{
  "dataset": "acted Russian speech (Dusha)",
  "input": "log_mel",
  "targets": ["emotion"],
  "lr_schedule": "constant"
}
Rows from block 9, named by matrix and row number. Each number is 500 + 50 x the weight over its row's rms, rounded and kept within 0 to 999. All counts start at 0. Numbers have three digits each. After the name is the row's rms in percent of the matrix's.
# conv: 3x3 conv (model.blocks.9.conv.weight, 384x384x3x3), inputs 220-230, a 3x3 kernel for each
conv.203 100:465523554568515472471523497563494487486470462485486569533506484519520406534594467474478472418575534533408413475472476471488532505489479583515527524488555504507467448596520476490537467485594575387559518552456514510496491511474508484482433615482525514516404460436572501461533488558483507506516502504
conv.204 100:510609443538556494422465438531506486615449506416587508443506517447472485481461487495389513530474481452486559474501591610492573440408512533602430548533464489432546426426538420473493472430564436533471397461432508485465510473431432508490433535494503520449551405475572573445495538486553472489471479457
conv.205 100:513508507572548444466466641485485493504521524462515515512432549577494540474509542435477451580519477442456538577524473612539556540549515520445416559475452572523530471478373536516520553493422509490448459524515476470483543478476481515429478510527494417547603531454512521523511409488502530445490511440
conv.206 100:535433540466565526491510542552468410462529480525483537468598511477494564464509412437557457466519523525514582549488455591438452459501523510453512478504594536449539400447536429564555508524462531542458526493541575509456383450486483552541519562417497503571502545463494424439511535449508559473527539556
conv.207 099:463439454550451589490547520530501554513482491414574517493491461586408519487470465510533553548447525546519535392428548543476561495525487553440544447516476561427537525551371484570536553512529406475489553450588510490531509523485461501480517466464474433478541447479379501471500492527533463458530548473
conv.208 102:421452532533509414453472467464544497550498385495495513473592534456522416545485454549476523460463475504506448542484377470469507528396495617469541499431520561420461496516512541541571432497520520484439492575517408391442527438526539526497431568578573471464477422450460472462545588535531501558444478570
conv.209 099:557478452496526533428538475551474548490502470428479524498410492462424384417540553499468473471500476605539580447522497509507537457408450493467527400482498496511424536494441399433559564535568454597525493578505476626501515534553483495404516465559502457514505472533426460587484443499499481508498417465
conv.210 100:523505523590487530486439464558487435514502541459437514537503586494510449481471477476487488580489457510509547584582598501540611567531418525515531564504386457517456601511460561495482505461510414561576499607490512423445536521463471479498480524515550553598440451528492485532499431483530509496460609526
conv.211 100:604417464509472479550428490411436452533479476431506524416461508503520577536551428462432440429428576451534470537445461486480508506391437523519486542604559461508431421494558440596484448490541488466369557388415508505494500465490479460544421490517453444571503400582506433442457536546492454551556490519
conv.212 100:488571542506496544380525477513450517506461489547500510529482488477422588454519546438453443416551532360534389453505450472518502525419473560474488464593423436521362486506451537558455470519483554441565455451382464513470494466532495441457474443430498477489513427445498569458509476571560474470512482379
conv.213 100:497543581484540385447504555509463530512442496475528440514521451465528404474479479603520529501477541617532466466462526518460558524407457510481586478510443521445518563572468469568491510406545528473560509492496535566439463419541522509527507521459495503504544492562536449408513512454419511496460544491
conv.214 100:484525449545540556478501449529509470488569484464421545392490562480459486447512408486521466517523488458409557558587456490579458539420617500556504421511533502496553568475407431496534540480504468439487518484530461560502480400535504510453554512547469559515530544510463526449537484435438399486527456511
conv.215 099:555472471555526408451518405441488517462547523583441496509482525620530496495402502494568560478459597599502441561511456460493524534512513619484461511511581529446494499518477514588474443454511409468501421431382475454511547431424628488502507477489591519500570471473589430532593416536553473564550483516
conv.216 099:461448472492513541549476484479493531458440491492505563478347483492588414536447608425465431511457443522513546507501516456543436539543570491506436470459493462467499456537481616485439582535562462494567446471463443481544476556512573418377513458462530521514436539503468510469525466453521550511409491449
conv.217 100:515516492530401477551434566468488485497508504483461562479552534368421568555403461467489477449543558517351513493558503401507444481526446412509485416509551459496518539476508455436605434427458469559527451470547522411438514522491467462437506532481389518440476542511506499465609569499396522514474527465
conv.218 099:532517479515563589465460521623467496577425483454444532524545511476614467534552519410552523559484475425458429512513551565495437554523484579512528444480507520472513526519495482496469469483489447505532435414475443505587417492476561463523444533519484542541368557476448510554500538482480512508438547521
conv.219 101:579562592506514605549604446486490466421591439543563533473467470518467556444557561465445429525559490419507486548493411464478471504542503430528565556448546518539453411450517552488536399531490444530476481545566417398420519556474451566605425556541517434531528510481465512450412529558446480526413459462
conv.220 101:489554459532503484491442523455588436423554562494515459491552573458418523472483465492556502466516402495435504472495507562482468451433488391477584467506523451435449424398370516473563459470501466449490603495500526482474485420530393501416411487664527469438465406444481395440485574513542433469523525510
conv.221 102:440466500464539533483482481526489476532483588483502404525516535469434483479541464467387516416516516455451387464441539509519543477497367536439456490491529525501470445477447422582500504471534527438543390478546570565572522520483500515412362506417456556575521507485540421407612542474518450480458535530
conv.222 099:395443536452437447473529482486561562574490472450495481493527491504454496537491562497451569452527545504523543476501502534479567550420431578453595479557469374601498559396459497492498526538538512596470500564541476478632531572468467511499523511490543446494521565513577458555484406504527502500578569453
conv.223 097:516551468513464490517451406509492511494558502545443465405482530480465424588508498544452433402515478484579608506460428436530497544471552432414479461460451456392462440494551552534523498428561592545526444549507487559499561569550509452443442463509513484539486456505461417485508493609395489453454539503
conv.224 100:470536474588499474478517587409530574657520451580478470484542524639499460529472489525467478421422459497568448537470449517612477535514541457474525476502519519447518534498536518466534549527502473588449437494488547534483489563665519634435465485391560494401528509390537461544499468500435511458576604387
conv.225 099:525529543572498458526546461470419490457464510513522647508484483524493530604433446505545593461540470412510429476542547534587442460484492515510502517504464426493412508467521538487426512612445458393465550490480495459566555469529555586486581535477522542448501548500490494498500536505498503489532471418
conv.226 099:470447433538485435449483464551554519544509476437466469569487568497609496489592477502479479530472411456455523520575630353472434519528544506543510563451528420464553552449367500483590477530517483521491528415543455536579469560550526562488546529431432547342610347456524455402488520435520491523470464522
conv.227 097:435441496490471443516470533465510458568514473539464545528550582446388545455497516506457453520509416500424494590482505543510448508504584552553612409473447495482561450577577562497564519503525452465573481452514508442505453549529515548459545447530517475457480492489507487489598523581565502481509460481
conv.228 101:480552531452491588537458496510449560431509462442453449503488530489395490331509500485531556563441532471564482488522509490569589475547515509528478431520551457543456549462490621572618485416477542488597399550505461466492523454532513489483521510404509536517476388531475475542498551516527555499463546444
conv.229 099:556489517523503448485500571547458500409478441535503536466470363462478511567440490438506498560512535527473514519505539366597468514480543458552538446471549386514489581540442438469428459527498562430408511488526485457470490443487485444399474557555372539529429577510516544438504499474533432539349490585
conv.230 101:429545522462434486388469501495493451508423451418493508551509526427530560546396362521419345482462426462415531627523423499483527469444490505485546501486374464514470472406459529540518533495578494467494568411462519472424516446520471499559485554517466474441455561484549540419515516576499475460528547544
conv.231 100:429479446504553463458465378432524482492486501418504460496506513542588573381516460497490530499555491539506446487531487464413526536479481449524545474491491435506499519524553434444488462416454483518558569453535470453386566495430453513540414552536571568443490513497422448486478557575470561451519461480
conv.232 100:439544542575509542485521561381524406538494565448416516498487553528444435555550513574506440505422469521501484458520414536472459510645539504578571474595545456449480508582517419582472401476502556502505345550539580532428485508543450465448466469471482410465467423431629524475445447538610539582556422541
conv.233 099:468514564478463517449592519510422417495396527481544549477524594498508379508550524561518474473502454387564538338448443483506532469422475558495451522551544537436556423443395475570520515602544513534577543528472401512536466448455456602468539497442522485483487566557670487495457468537486452431468428550
conv.234 098:558494458485514534519505571479424408505469424555516423510559471479607476466497496476468503545553463502588541484487519445505465467535410601527459590496532568538494515532460515479511481467502530404508522477556517448510481534605542564554479569506592584481614527487518531453523443594471444416532521471
conv.235 099:561446381416482458463436516555541543523569491459424450545408478582432482482512538525502480557517474534639511533542526519620520529460495450426517385560581501521462602411495498502497527459464504456403490504497459475437635548434501479445540480479437431415505540488568455503507547546418485583562497535
conv.236 100:516456424499563495421529460512532556490442476445485536458542483470473489514484489552529534535510502578482415571500576415512509504545523488482552420434469475342492469566483559506506429487567551405515607501501518506475524483486480422474472582480560452539625504504516577536394507530479510510450491506
conv.237 099:537475518514472563491454484445488546438407489485564423512481531462434503481496518527480523487494516507552475530553457523523462522430471498426384610487508441513559409581493433539554518506511417532426471522524482500504533546533494430590531489461537460534566466499551582553503479464540537594546523452
conv.238 100:562501533450606566537481474525562459501501387473475508472526467445559478494469442456413427484532437503563459456475525508526477513516489542534577469444487428454593549493522586456476445503593529456487524508582558373524516508525508454426528407556568531578508456514498571490458567583495552509474444457
conv.239 098:552527587563481599521428462499538526554505516508452604489529520570520420455504526499502471516462503479492614435425524477550451468426498429552466462494440493561476408444458614606528533434544588486591499573474431447462512515478477512387469501473563486529531489482628550543478462483499561504485490479
conv.240 101:441511616492534494503512585522545389572508467481410586469521445463501570537471522567477564492491487560499555482593491501474510522452432481426481517439405546490514472506487486554432440476459504484550502578500517492481451502543488557537404516479511475447469535476505524464543505457512419447560440504
conv.241 099:602454460530543418441477481470493537536444447484525519549567587442511513486439469637544484561573457539506457522565472448510466481468469557524499539501517524516576501466507520492482510481434540429463497471478544517557480495585459392434377389407415468585569442474518488465474415496473523451549449493
conv.242 101:411490535508481450528515474475418516476604481384394554531463504539536468495460527490533547502500428544464484522545589446422446562466520528473487471455483510429471472419481594491514562656456488474571459411468492558468519419464434386454446504555535531473519521438514469495563474484532528487430567515
conv.243 101:530480483468526409541511559502531507519501483530597562553455608542391503485494543424500407542478547497528485546560532538445482580546469430543567514466455538462494554498345510486483555452497496454492457484384408435459533495493501525472501465461538473437509451507492472498526541454467559493451415472
conv.244 099:515513558426528506441543431521378509504499479543516465561467502542524606513368519508390460492453513527488505516583490430416554513523493449434525503476484457436509521491550541501481540602503503513431415468527489435561471481501507538417571469429518510454463460438505425476539572577502477442416462553
conv.245 101:470538514456525536560509435514535413593574492493462483470435498460520467404543465472501455365470563463426455489527523570551571539501513534570518545498559466551432487541478394515597575465532477550507448444552464446498589498509459529451552342518455539524447445505493486423442543546452432526487504433
conv.246 101:479442526449488547468530430510621519427488573523500502586411490482438560518509467464516516521586558563502512462552468497497576534481548499486444566495499477484541452537456498460554500442481432595497479536541497520564572549588460524534482510454419552486486554470507453465389497554487395410548529450
conv.247 101:511562497470581458469445506463605557473499419495484419565499490592421415534537405486503602568510397504467543532510517472540531547421502537555492548442472506452569530520442530445543579471518483456518613518528474458476460440535447478506550524467493438514433489517553503535590424543542586482529542507
conv.248 101:592440499476612479357568542489475511527482514594486545498524544463544508474426483530552428613434449426530488591547493460405633406482480487467556480440445498567497482487475587472483452422496543581499544470458497457470521404452481494546489458471452442616420478508519506603465543494441506447480488428
conv.249 101:516464475549500519516518493567501496502422542466462502544525500514446538467436515589502498601455495489427517493467455493459465482469504360493492495509489513548486477548505515416516472504521476439445518494472566541531472501516508505493553484550460470461447415510505527459459485416486448456494566547
conv.250 099:438484522471511499488496512419477513514390527533551420438508364436491453447529464520495397609473435418434505476547561483500474480445511516493349572475516475608411444491566432495496454493482563443510540477461463444460601497551426457414400448477537486516509487487545481478385481539434413520461542442
conv.251 100:489500562530504485530575524559496525490615594507488543435493574431449547474459563543432523508467425471423542437595503543529528484535533476484494381532508512440518496527509513519491378535442457538521580521445495513464504440516530507508615533600421477509433479443455402508512370507504473517520523388
conv.252 099:443456465457511412445573552502522447517494556496478475502494461489599537493500577523617443522515538445302453485533525607449504516448447478552542503535546459470485473491423427515475471541566435459456486476554578580519600484546513416442530507533484445490410521556469496471501414517578568573492462585
conv.253 102:525569567495591449421528486656498445544558448518499476470472535505538505437555494548544506524482422440505472531490534559514568538440453511533519455389532558468521544515545512437416448330520386537445423464413537533519507482433421502535475489528465517545486496544511507494463477481556498481495545509
conv.254 103:523516415562384429523472557518449445478509426513489507503530398472548547465499582446514495444483508346517497490437488517513431520504515501493522495483488568434495529512603572498501493515558486523525511496577580552543433610526475481437511434449518464602438543354510541492548506512453482494466424442
conv.255 102:538481521525525484525486541473506587485417504537469489482479494406497568505643465450523552492471464510494531464483575577589557472423439495463531540483436478453487517518469519561489500438549532493447529522402564553427503525456441504427532531439525526521531516489497462546559596574549513506551487573
conv.256 098:572534480520516554531504522471485501544516451445497405566530508522592543532544549573441443504421490465527507595568442492439469529448574519462428513461415470431439493574467527469580502461500404525595488420539495520515489533526490495477625451420538487455499511513529458408517426423521572505573482456
conv.257 102:443510549484421504529569556404557491496475476510472569490559481441464560429459548456503499519478450431452462480497464521513474485479511426487611517483557458559588460511453475523433579426491427525515488426515503516572494527505485520553486466403610396485458501444396483443481525482538444422576520487
conv.258 098:495494484463509482524530547495573443517494550498479548556452441547536454484511491538531482493516524550591552473481464538468574555562585502511430467505549436513454452433538411508500409433491511517384498466398551401423445496504522483545431544491490593520539394458476487453468534468518431526436483475
conv.259 101:487567427374504483495415520534453553528511508436498390524512529499497524528529575474527494464483421497430532487515522437513532535454615470496472528470485544419632509545525437450470500457473515499438465469561477553557545470577522461432592451533500412507449498521433571427601495457543502519566492454
conv.260 101:462575457486549482382542639492514544527503467559573481484465490432556454518487527368466468504474463475477505446469509551480583620532526481505554524406489456532560476507502511572467447454465449552373438503489466480463494513462496439540463535484542532490485475487550456455414494488452540588518506542
conv.261 101:559438567560410475507533553457446482474491459507560432540581439462398486534517537418498519448444509461560499529468451416490501443518521568533483488443554425495539392546461462557470546569463434501455511554576497521437633573463536437547530453496546535567435452508537520517606588556398487543502531542
conv.262 101:501548457446475421379510425467456613562415507478491565415502415497401459567542467559517553547530542422464533574418439507588471431536525507568535436511569623481503529462522482503539510501492438519380477536473452469548590544516435521475536485521582539447520436451486535453610572520456460530509434568
conv.263 100:483521487547523463496499552506485405511502506435465480533369573562491517476512489588415544539564542482459487471441460502511485473513411473514470535474570568518499536545457433494573488453474555528454434373456498524502542518580519545535509505541547538565452507551473504582490388463509571437449534360
conv.264 098:503503490494494488463423450614516548474543450515598457557521464585505566467496535493533494507540576454625559493599463506420496500435589453554524526549418490494505479387473446503488479575522472508457447365426474463473546457429459445480522461473449425545451500472481532576468513575455445528458523552
conv.265 099:507505521484436502529513468594493515509477572496425411548448518560582550458495633529463440525528456484515447479547515438471585502505533451481480533468488442542515553522509497524551487486499550429498458475465557564468499528480415511506549534437495427557479484521519534611489567513457515464511548477
conv.266 100:445540560420514440487383535396531490479515500436506550468491457511451476450478482449490539558453493504382536541452507522368566493505382456593469511442411487425434488518524571463536490499534472538507572565522521536551433478514524491523498510530499448443529459514538507538526553556566498499539430462
conv.267 099:512413437546518534353445446474411583527481574513473561483386461514511545515436465483506504551467438496479502554528470545468615461477512531442481445506541577528626510484541427441529416572489487460450486508482513469517508553459440556418453470482433485451464522518582536598551533466471530495497595537
conv.268 102:548525509501568463468505473477519484580412518497494435518487431503435468545464396565484540516496535545502550545539542612577521380522511568506482454413411468469510459566517564427509541431541562455486562417485577534514502491510460514564433551497475476502519483524532423537520605429399507533477506435
conv.269 100:505519524455453374489535478546562464585423421536454455453532492482555374532536492419476535470419490559544536496528553482522469479415464334514544546491574557485403527427444480531478470530555495528517445520529490560426401537504456441462494587587414442444584464484460514518425553464535461486442583515
conv.270 100:489492519473382481506430528543468588443469459531468474534536511440518461532586559463506446504481531512519531422451345491525475472529508521488441557519506548482480528447414498465459463621604551461466464419478619491524487532446460439492521529516554506496557576554542404550466485600502478535573541525
conv.271 101:420594487378476535474387546411407457499600597549465478449457454525474533493473496474488476455519565505495531492523583455476443463522473592564461497445490496406516437446477485530506349458590381558585513508492573565590522534464607460491549569595438519496505486455461527530554563592572461543448433455
conv.272 099:521462446524380498529479538516620445404496551543534464474481525581504503505480502495502585435482493497587564483449486542512578404474458541490450456458566577482502468572424558500448562455486377510384440581471412538594569439490491512465505456585532495435575601516511462452540544527486590482509546476
conv.273 102:555486501500499546530454410506496511556482467468486498486347439556580473536537454504518505378466533456450431553477489523514498561515497631540461532468534522592547511458443421504491498518426516446505488564552469594440394537471518546554429452602443552468539560526514534569454518457526537533540494533
conv.274 098:527514485477504465422474504484554570496497540449545450455486416552428540534543475376516529466504494494515500509551493489393433513505477546503516511454454485521430442472568553473452629524519512518491368492515509518492471562441613547501519591412460537495517403484498330522596466493568548493467517429
conv.275 099:438527448512496504472496554451460456524477591563491486538530465454438518440445432411367444574482524528515453427507431461492511571511608493517470467435465492517467532475438463511479538563590457459534403370481539466438576484614455459405567389543531544490460439551488486488497527552363536547431485384
conv.276 100:463461396438583483427510403491510438516520509432502530510462486512475468453475522559529548595461457458532585601476453500480519531362618554594421448456457494401602556463502527477558526404420485455508613600514451490515483577548441431640400567496597535473493561536526493482504414559446549558503520440
conv.277 100:499539501636492493481521514448479474482535579476403562437479494408570523455443449515491467475460467486455487408397493465439526473544492519536460603489484550497461544500521484560502445537498464485516500443527504511455506653459514449560631580479482507552472587453400586486554387475445542549468527553
conv.278 101:555579579514515521407535503515488482470534478515553526463460484614475533566469428501396469533475570448445536503375573474409475585466509506476537558470537478395532535491438501548461548566472492556590529515474495470476430403571528461522483605487517540516465479506437479477603473489500500486412511500
conv.279 099:477496523436565495476542465545465497521495519485409487385453484554489538485425508510501520517448518472498558586503525537543459441530486428486422497607503565440551443438510477502474537528468437470487457508481496518517536490546469467375525533460609534575480510484476517517462584497472439524505516493
conv.280 099:485506482506500443545465527501502423617491508489538506470480474447472513559545574489458486481532513513458478474507561504518491574402440533472543490475492488535513503480493488547508506549465486471541482535524537465464509461534529471506460545477620500436522523457514534538450499497390505464511508517
conv.281 100:475602570439344504580525503495381566565478559493477472450527481558489499394545433425591495580454483550528484447519437428491501515563503491480562497541530485532595543543428483485539476566547488447496502387454545479545515516565522483552464504535411438506482503421527506489488541450429545439538539454
conv.282 099:480501582467500477469495457398432458553440509452504437464540444316447479385513564413457460537522472494516431501543545482563549555527408454459524499525436649565518400565421628445471526518447472540546518517407441404484499547494508526478402449474427525513522529467440576557493453586503592556450570538
conv.283 099:496467551458448427542524514427551450446480454520528468490500550451471533478508360562510492446521465515478438560493470560568380497514531511481383522504492470588570429493474527578536470496429530527448528597532448505370412477605463490452547569518419442457473524435493488521540551460572462523533467551
conv.284 101:534469466471495507508477486458406447596521485530405607547471503403636544426374416547549444526540490528497449489503419476453627444512557498467495558599578469462474499514494597520561479477544559462519412520495578533442469554388451519499538568472593427545514489485429466535576506612599516557529460451
conv.285 101:534530413522509551544451571426520553476551489525495595481490425546557507521540551543454529450447518510488487510474536468489502489447504555448464552504530413496536529466480511567627515478468481483525505542510583531482531440440580518495543493440469512506475605391492526523542574646508479487534382462
conv.286 101:543568480532461447566533482503416493535491479511497473495469521574484536415549553488508463464455405470454451482495426512455502540522524617470421496497450364536524462566494523446541461434513503497536422532506590427441509493503503465392466484452412499485473545502456546497469515522535513520542463474
conv.287 098:460488567592497499486509572545480451405466565494438515494496425526533567453513530544494493564418458524515537479424549532410453535408502495482508458506426573498464568419511491506519506533452460524389480443610524617506500477513522492469539474516507517503451524486374423402473533530530513520435480505
conv.288 102:435448533521471531636511579440478556495478562488472436458463500588540464492437420447558547471468433513576481459462464512546488478443477553367462442468547449461409538476451442504539458501546547508472517556537511494508481547461657540504559503504565492524461629395430594572528378596548552569384439485
conv.289 099:551456464452529476474431541425497515507486506490509535462453569517391453523474488474602435611407410508483463531603453486445469530428517564453469526526457495477571612358468458514530404506472520529517572525454468570374498488518504464426614551431518407533479523574526498431498464531446546502544479514
conv.290 099:539455490513438530485532447534442476516460420431482531451535530471520475449536439404450505455530549427367454532524590572420518417495571518415501513466506463444511448450500482402458509450501600459476526522479536530457553563441500510498509383498473419437431461561457464475558527430435553550475578501
conv.291 101:522440465512368519499525440497479516457427561477559504521497530517484461490475558597482579495533461471517521522467541428553502479489556501421438515417540453551500437476535530539420563516464477425473473467409491467489389595541451533469647459577528438531446493436470504604482388494567461446568494510
conv.292 100:493501502527458548552438426517470457583496597478498569571559513516480632498500457455490474439560491413506546445365564373518510539537518506382582534454469475446460520470581544416465493541467503567441472457476511531483555432517578515522555552546456440500528566482477524507460568457497477540553481480
conv.293 100:489469588467524451525551457492565481603512506512537538473497455472480434472491511473479504473494416534433562523485520469507386500516513540489414530488622645548563522525503577457540535523504486434584504416457498549451548520492595518464415451482532546457578455543531512480489591570479495547470481435
conv.294 101:588527464538574511406468553461553472567497647505438449489470559501452512566597575498428488443592472547535441568473460545471532468473484542447485509548487566406479472564496524531479449464461513519431567459500411492497465513506506467565457519527463416459534525476541525409550474434578584478523586408
conv.295 102:519500584508554509519543505451445563460471499471489519494507651465505508407515586540580551622571462627521435520428557552478528465502564523492597440510476488422531552530481438573494499557521502461522436388424630523422486363457482396484431356474516469447545546491534482459472523587465424494501449467
conv.296 099:501494576490493447474553595615481459570454545448498515502434494513518513463488491529466538492463456517481409490542524526486554507486495444567420501520504359507445518516610441484450493467469397523479448496423542530528465533448567560535500408519453526476463422503524513505463416512587459585449479559
conv.297 099:453459536551589556541486522420505651370401478519456430590479543530541537539538442490455418374551490633560435522524589486421522561598459412479567555435478554539517417506447443477491467538447505502437428537510440466500533523420566585505472550460495467500471591489529484404526520501466460442523594446
conv.298 101:508437460423525525491463547478433468414506535495446437451401491563518452453520510543515538437483527477560513503569480391551535489462537509497507540420477543534492433551487497538355514510480561469518557579451475444444480514498499408496528510522516471390588595465471511436457559502489559464476483490
conv.299 100:533503630477430567488464525513507470511421534460467444539512506469528555531474425436574538543613508503458531464497524452493441455461514433597535485527386519503558467584556524463493445475506592524482386396446488460576439423441524458446457464545608563587573372567520492572536454539561572475484414496
conv.300 099:454507484500562471488538534488550464441553504440477479406512447640546558481414460464489517445464434484520559452545485483540580509508513406519583452489385454558454562546519536491598520462565484462536502480441434579492526525471532490602452448416510502538524477519503612547506474505503487471444477441
conv.301 101:500503554518507407432507509523476476502528462564547532469534579483475480534501535557504541489468480514511476419476557468500453481476451657492498580653506522468426498444536603518564520602406465474446439446576484517558525492514509482485544452515509490487543565462478521486470519545483465486556491540
conv.302 100:519529440451536513459504560491483557474461457459488400506400528486511527566556496481521429508375589536450495543445525501476477525458515460601447572483505667449525387473521488464531443489404492401519432450504505578478481505593469453484475464436525484398498513526582523510520434486475460513544481458
conv.303 102:566409428419511510511541466529546554458456466483418526512474374536488456504368604526487525396434416621467394464444446493474507552536523461486486456402517483452493482593501542504406503554476669426481538521518477500544460486384566468574481564592498498427455463479416411447522488466480541568395464576
conv.304 099:459564551490501516457438525416489486481415554561469497481473568421538454507508490546528541492570553471402430530570520491468506471538488505460504523434427573552563521416518409511443503514474530532485444506494500493501561550523489463538565456502393474469486532410566491530552526463499449449534538432
conv.305 099:472493568483480545467462490472621569444513585455473487526459570543505483499530453483494466482458460458457502498540480493595531451500436642481456567501389572535535568506465574498383497546492508577573519519471470507566518408487615477433501542451434504421529454521521558469530588478470553435458576555
conv.306 099:452494465475460498532589496545460479469445510566510404434533482405579424432611580605611471506457568418492556484525552522508383505473416471503427506532498571504566414498562549541483576584486471479512557428333489448543413507436416542448435503488580511533479566497496452457434554505438475572523444474
conv.307 101:537532500542457443571464501555522450457425513392464523521624435453475598468603475427459497412511486465476450571514629558554605511451534486534513427443502469553548576480492482501521465546464559446470444491484434466516481430448516597518515491555586538517515465500487454481394502484493530552468467513
conv.308 101:554441436518474527509533498575470477545549516567459436580610564518494597483548432495494551582489474493482482488498492460447481548566587451469541481607522525491608480524530491509414483473508521541535433458423460501516537478526526538418464424409524481511558480528421412386595480528527446525559486505
conv.309 099:454482495543433527527498472449500565443573474405492474479605523472422502512486497536527487413492428446450500535543538459615573465508509417415500613499542434544536536513559505506452503612455475434613515476515507439505429552483487518485489505584542511475483450459532547550531506536413456557558546495
conv.310 102:521513532475475485575559513492559493419488552501530455535503439494505543518474458461463479515536588693552463476483549514527442460539472544464496568505407544601513527454462575429470460540512507542511484463483414446473476454405529492528577575459419553444437453465538459571523559466562486488572310534
conv.311 100:458543469462448492560471507478430494466475553558576411504493507439527500416528466483450527532453457482458580449420541460478450511535550471576508564523568549464506471513456482444452501484552576497431380401575418509505480472542552595406538541480446480543570583494510522408559508501396559479420547509
conv.312 101:447413505461470667501559427518451483432451496553556452536528487531474575528509525438454474574483594619547549529527409534499494359485491492446464532494510505381475528519463583527478489497401495514477598545544529436480466528558427455462562497555618470438446516543483432505426460483608372502508405423
conv.313 101:490620478513505496579451485496552408465477515566520458538522447443482465524549425495477463469461546505526461502539484513465520520436444469536416505439420494461559439412479372466565495481471525494439542518501583485441443456520487525464504485490544490530458507576550577503548513501467537501538592466
conv.314 100:494511513444548620534566450488421520521550557484425534477489495480499548481545483574467428469468488538526493537542485522552508506460574516534465554542589508397473484522486487512442503483501550504494459504487467509496473475453514492528556504449473463526519535528568439486384553548550520452547464572
conv.315 101:506475571479463529515542483486538507448459469407369490554459419500485481530443520412557508551463551468421513446485509476555552423367465515555603483544528599487477538399551493452446489523511551530529561517518546479435464502487537528534525487507597471477487535471440501408496457439469605462453347500
conv.316 100:572548494474461547495616416531463428386545548510599486425554497485462435543536516484517482479512511460537462505492457561426502430416534634544513408516509522551503478460531532427632416573502489471519440525534521492511524508430509531515613423573546502399481502475483466462518549476481530433504482562
conv.317 101:620396398488602531484499495496499518514387555537465456467521402531493580506453530512622473511565478488408497448471554605499572572412469525465498437511535568510532602502479497517469550498554509504512481604550555585450602499509538504457538415446431438491434546453545567415504475526568509491502476514
conv.318 102:513478474556490442471540512518508489445517446422524450362446562503445541450515512558496524568544419637504417575617493488427552427538493471476468513532498504479499480605523452599438452516516492516441481485344442499459531547463510496489450469414438573526575583488455494513447525544525522581517530524
conv.319 101:484474573459568503477457438450458528517417517512433513559480543473616543437514502520547509525524421499544518510565445520521486474564466454535483440515487457438463468528525485398507445476457492475523461491600459470541477566476441458459475522485487508524470478487457475464543552531471507475506458489
conv.320 098:481494523530423457539549510533583517517502531561463469428513553525456475432560536438599435514507416573543525555504535498498483497491507544379539424445519567567525498490563542566531439459488418559474563472508482563548484485491597475522496512537550524523449540560536427549551498557470488520508456489
conv.321 101:558417550451523543566498479521538567374486499510487399476493511471539474538541449576533420556492507498546500511555434580450543529523537480404519496454590577455558516509495430579576568506448474477555501561516576464579553539422599458385541509549483486541483448479456492514453451456538504563506560521
conv.322 101:515407513544391583484549569465446493508608584427423452570546449488485546346516484478534597511541552454486539495460518433539502514466423565502484516560477474514426458534508546570499473478458486531483487457481377510481553540480436554545526468414518435474487427508452449519430580570517487354522522464
conv.323 100:506482519467559407469491447420488436459552477515641505506683594547523426599522413432461465526465444524457560563433503492499456477507449547565586585482502523455527509491561536450466409481507540472574594486454375476451562486534434477510574509529500617515470456435438486453491519579495517601451485595
conv.324 100:529493477490486433502498423462495430519474428538466484449555513552487595470528437505403434526460571473485430399525477458431516520456489501484493516520542565459545468582445540517547454497524392437485570467513467548481563470517491424452482414546447481467518497513549507523561460636569473456604447551
conv.325 100:548525494543521495484620379521548468519490537514468510504464509490474523515440506490451528529477456489552421528578587466469501536431517526438506527470530629536546527467443490532496450539535501455495470373510552504538553545562501536480568531444496532456568459506416472456578441591450482466540539444
conv.326 098:488522555389524552533542515503572434553531519406481502515473389511468495500439504426567386408563471538489525516509541466499493486469549466487484518490576491554333481521509568471542467510493576470456546495578493514518548612521548525474445419450548457595560521455546503478450460477480462503481554434
conv.327 100:456534539556528531486500507485473525577437576485491553476562489501489442535493467570428533484444399480559520489465516559551407496456572486448460556514537499432474458507521476462538528586531452542511562504388534541593564473520533443556524521522525455493496410470529446411510515550469547496486477491
conv.328 100:449483453455571549464489553478476441478464537523519537457510498505498544535462507441566475463519468540606518419563509516550468471435463577515533505461433552551463473538493442414521490523510515485515514457442528535458480439490472445419561517518474525423566538482464486571576415494448542635525435507
conv.329 100:540413469536463443525427442492511579357500455528459490552534475524513534546397517498486535516581401435509557487490512424463513459470496561501436540430484566534475547555585519481495500530484510407469530494512508575533455508430469503430483534537518488531491444490523460503531374511529513447611463545
conv.330 098:487491406422440435517501604532482543398437517455469477555465537492538520429500548500523461453497463497507460575506513458580469458606484472598485513565430501569503430444449453517499549505445560491559502482518470559525578519549555517446499510613496515575607443470498514488526468487558542534550474459
conv.331 098:433590573494549438431492490547513416397538571528505477464471501546521551512549355441462572389535491565463479576441487472465450551544435479498420495459470476509525655499485488558445484512505576473495517542441426501485510459447514531555527409590526464474579466460627453491559582534511513550541480561
conv.332 098:405449531501538505488533469496495540512499521546480478489435601513467486539435539457484561395619418558456609525525467438502576503488453419499511505494458496510562566527418498433402521508486559538457478515522515553533493601509463532401461434454390496424496498380500554448420592531446470545525517540
conv.333 099:509506484474497444509452490470461579503538459474506498447483499512564517474472494479510549530481471458526476382574548431402423577460438412493509515499520516512381446481485501483482529451486447448541437480456525367500494540563583513511479435577523488472388482406455414573428465449496593574536541506
conv.334 099:477562541611565490538530397516457445510434499466476418424543510521483497505455425570400403509572542563537530503478434529516480447502549489504507456556483503438593535538511605496466660569540488450415534502472459373441554416515481554479432501535575490493438476529400547574487358458538578587509553577
conv.335 100:498537523443498456481504388405442532490498480420562546504416452515491460478464484475518476521540470479543490490521493431495404516510535531546522562569530478509566407480470504476518497539453491478464541488522508540456492469518506515513546495401582430470560416537503452520504506413561516445494597600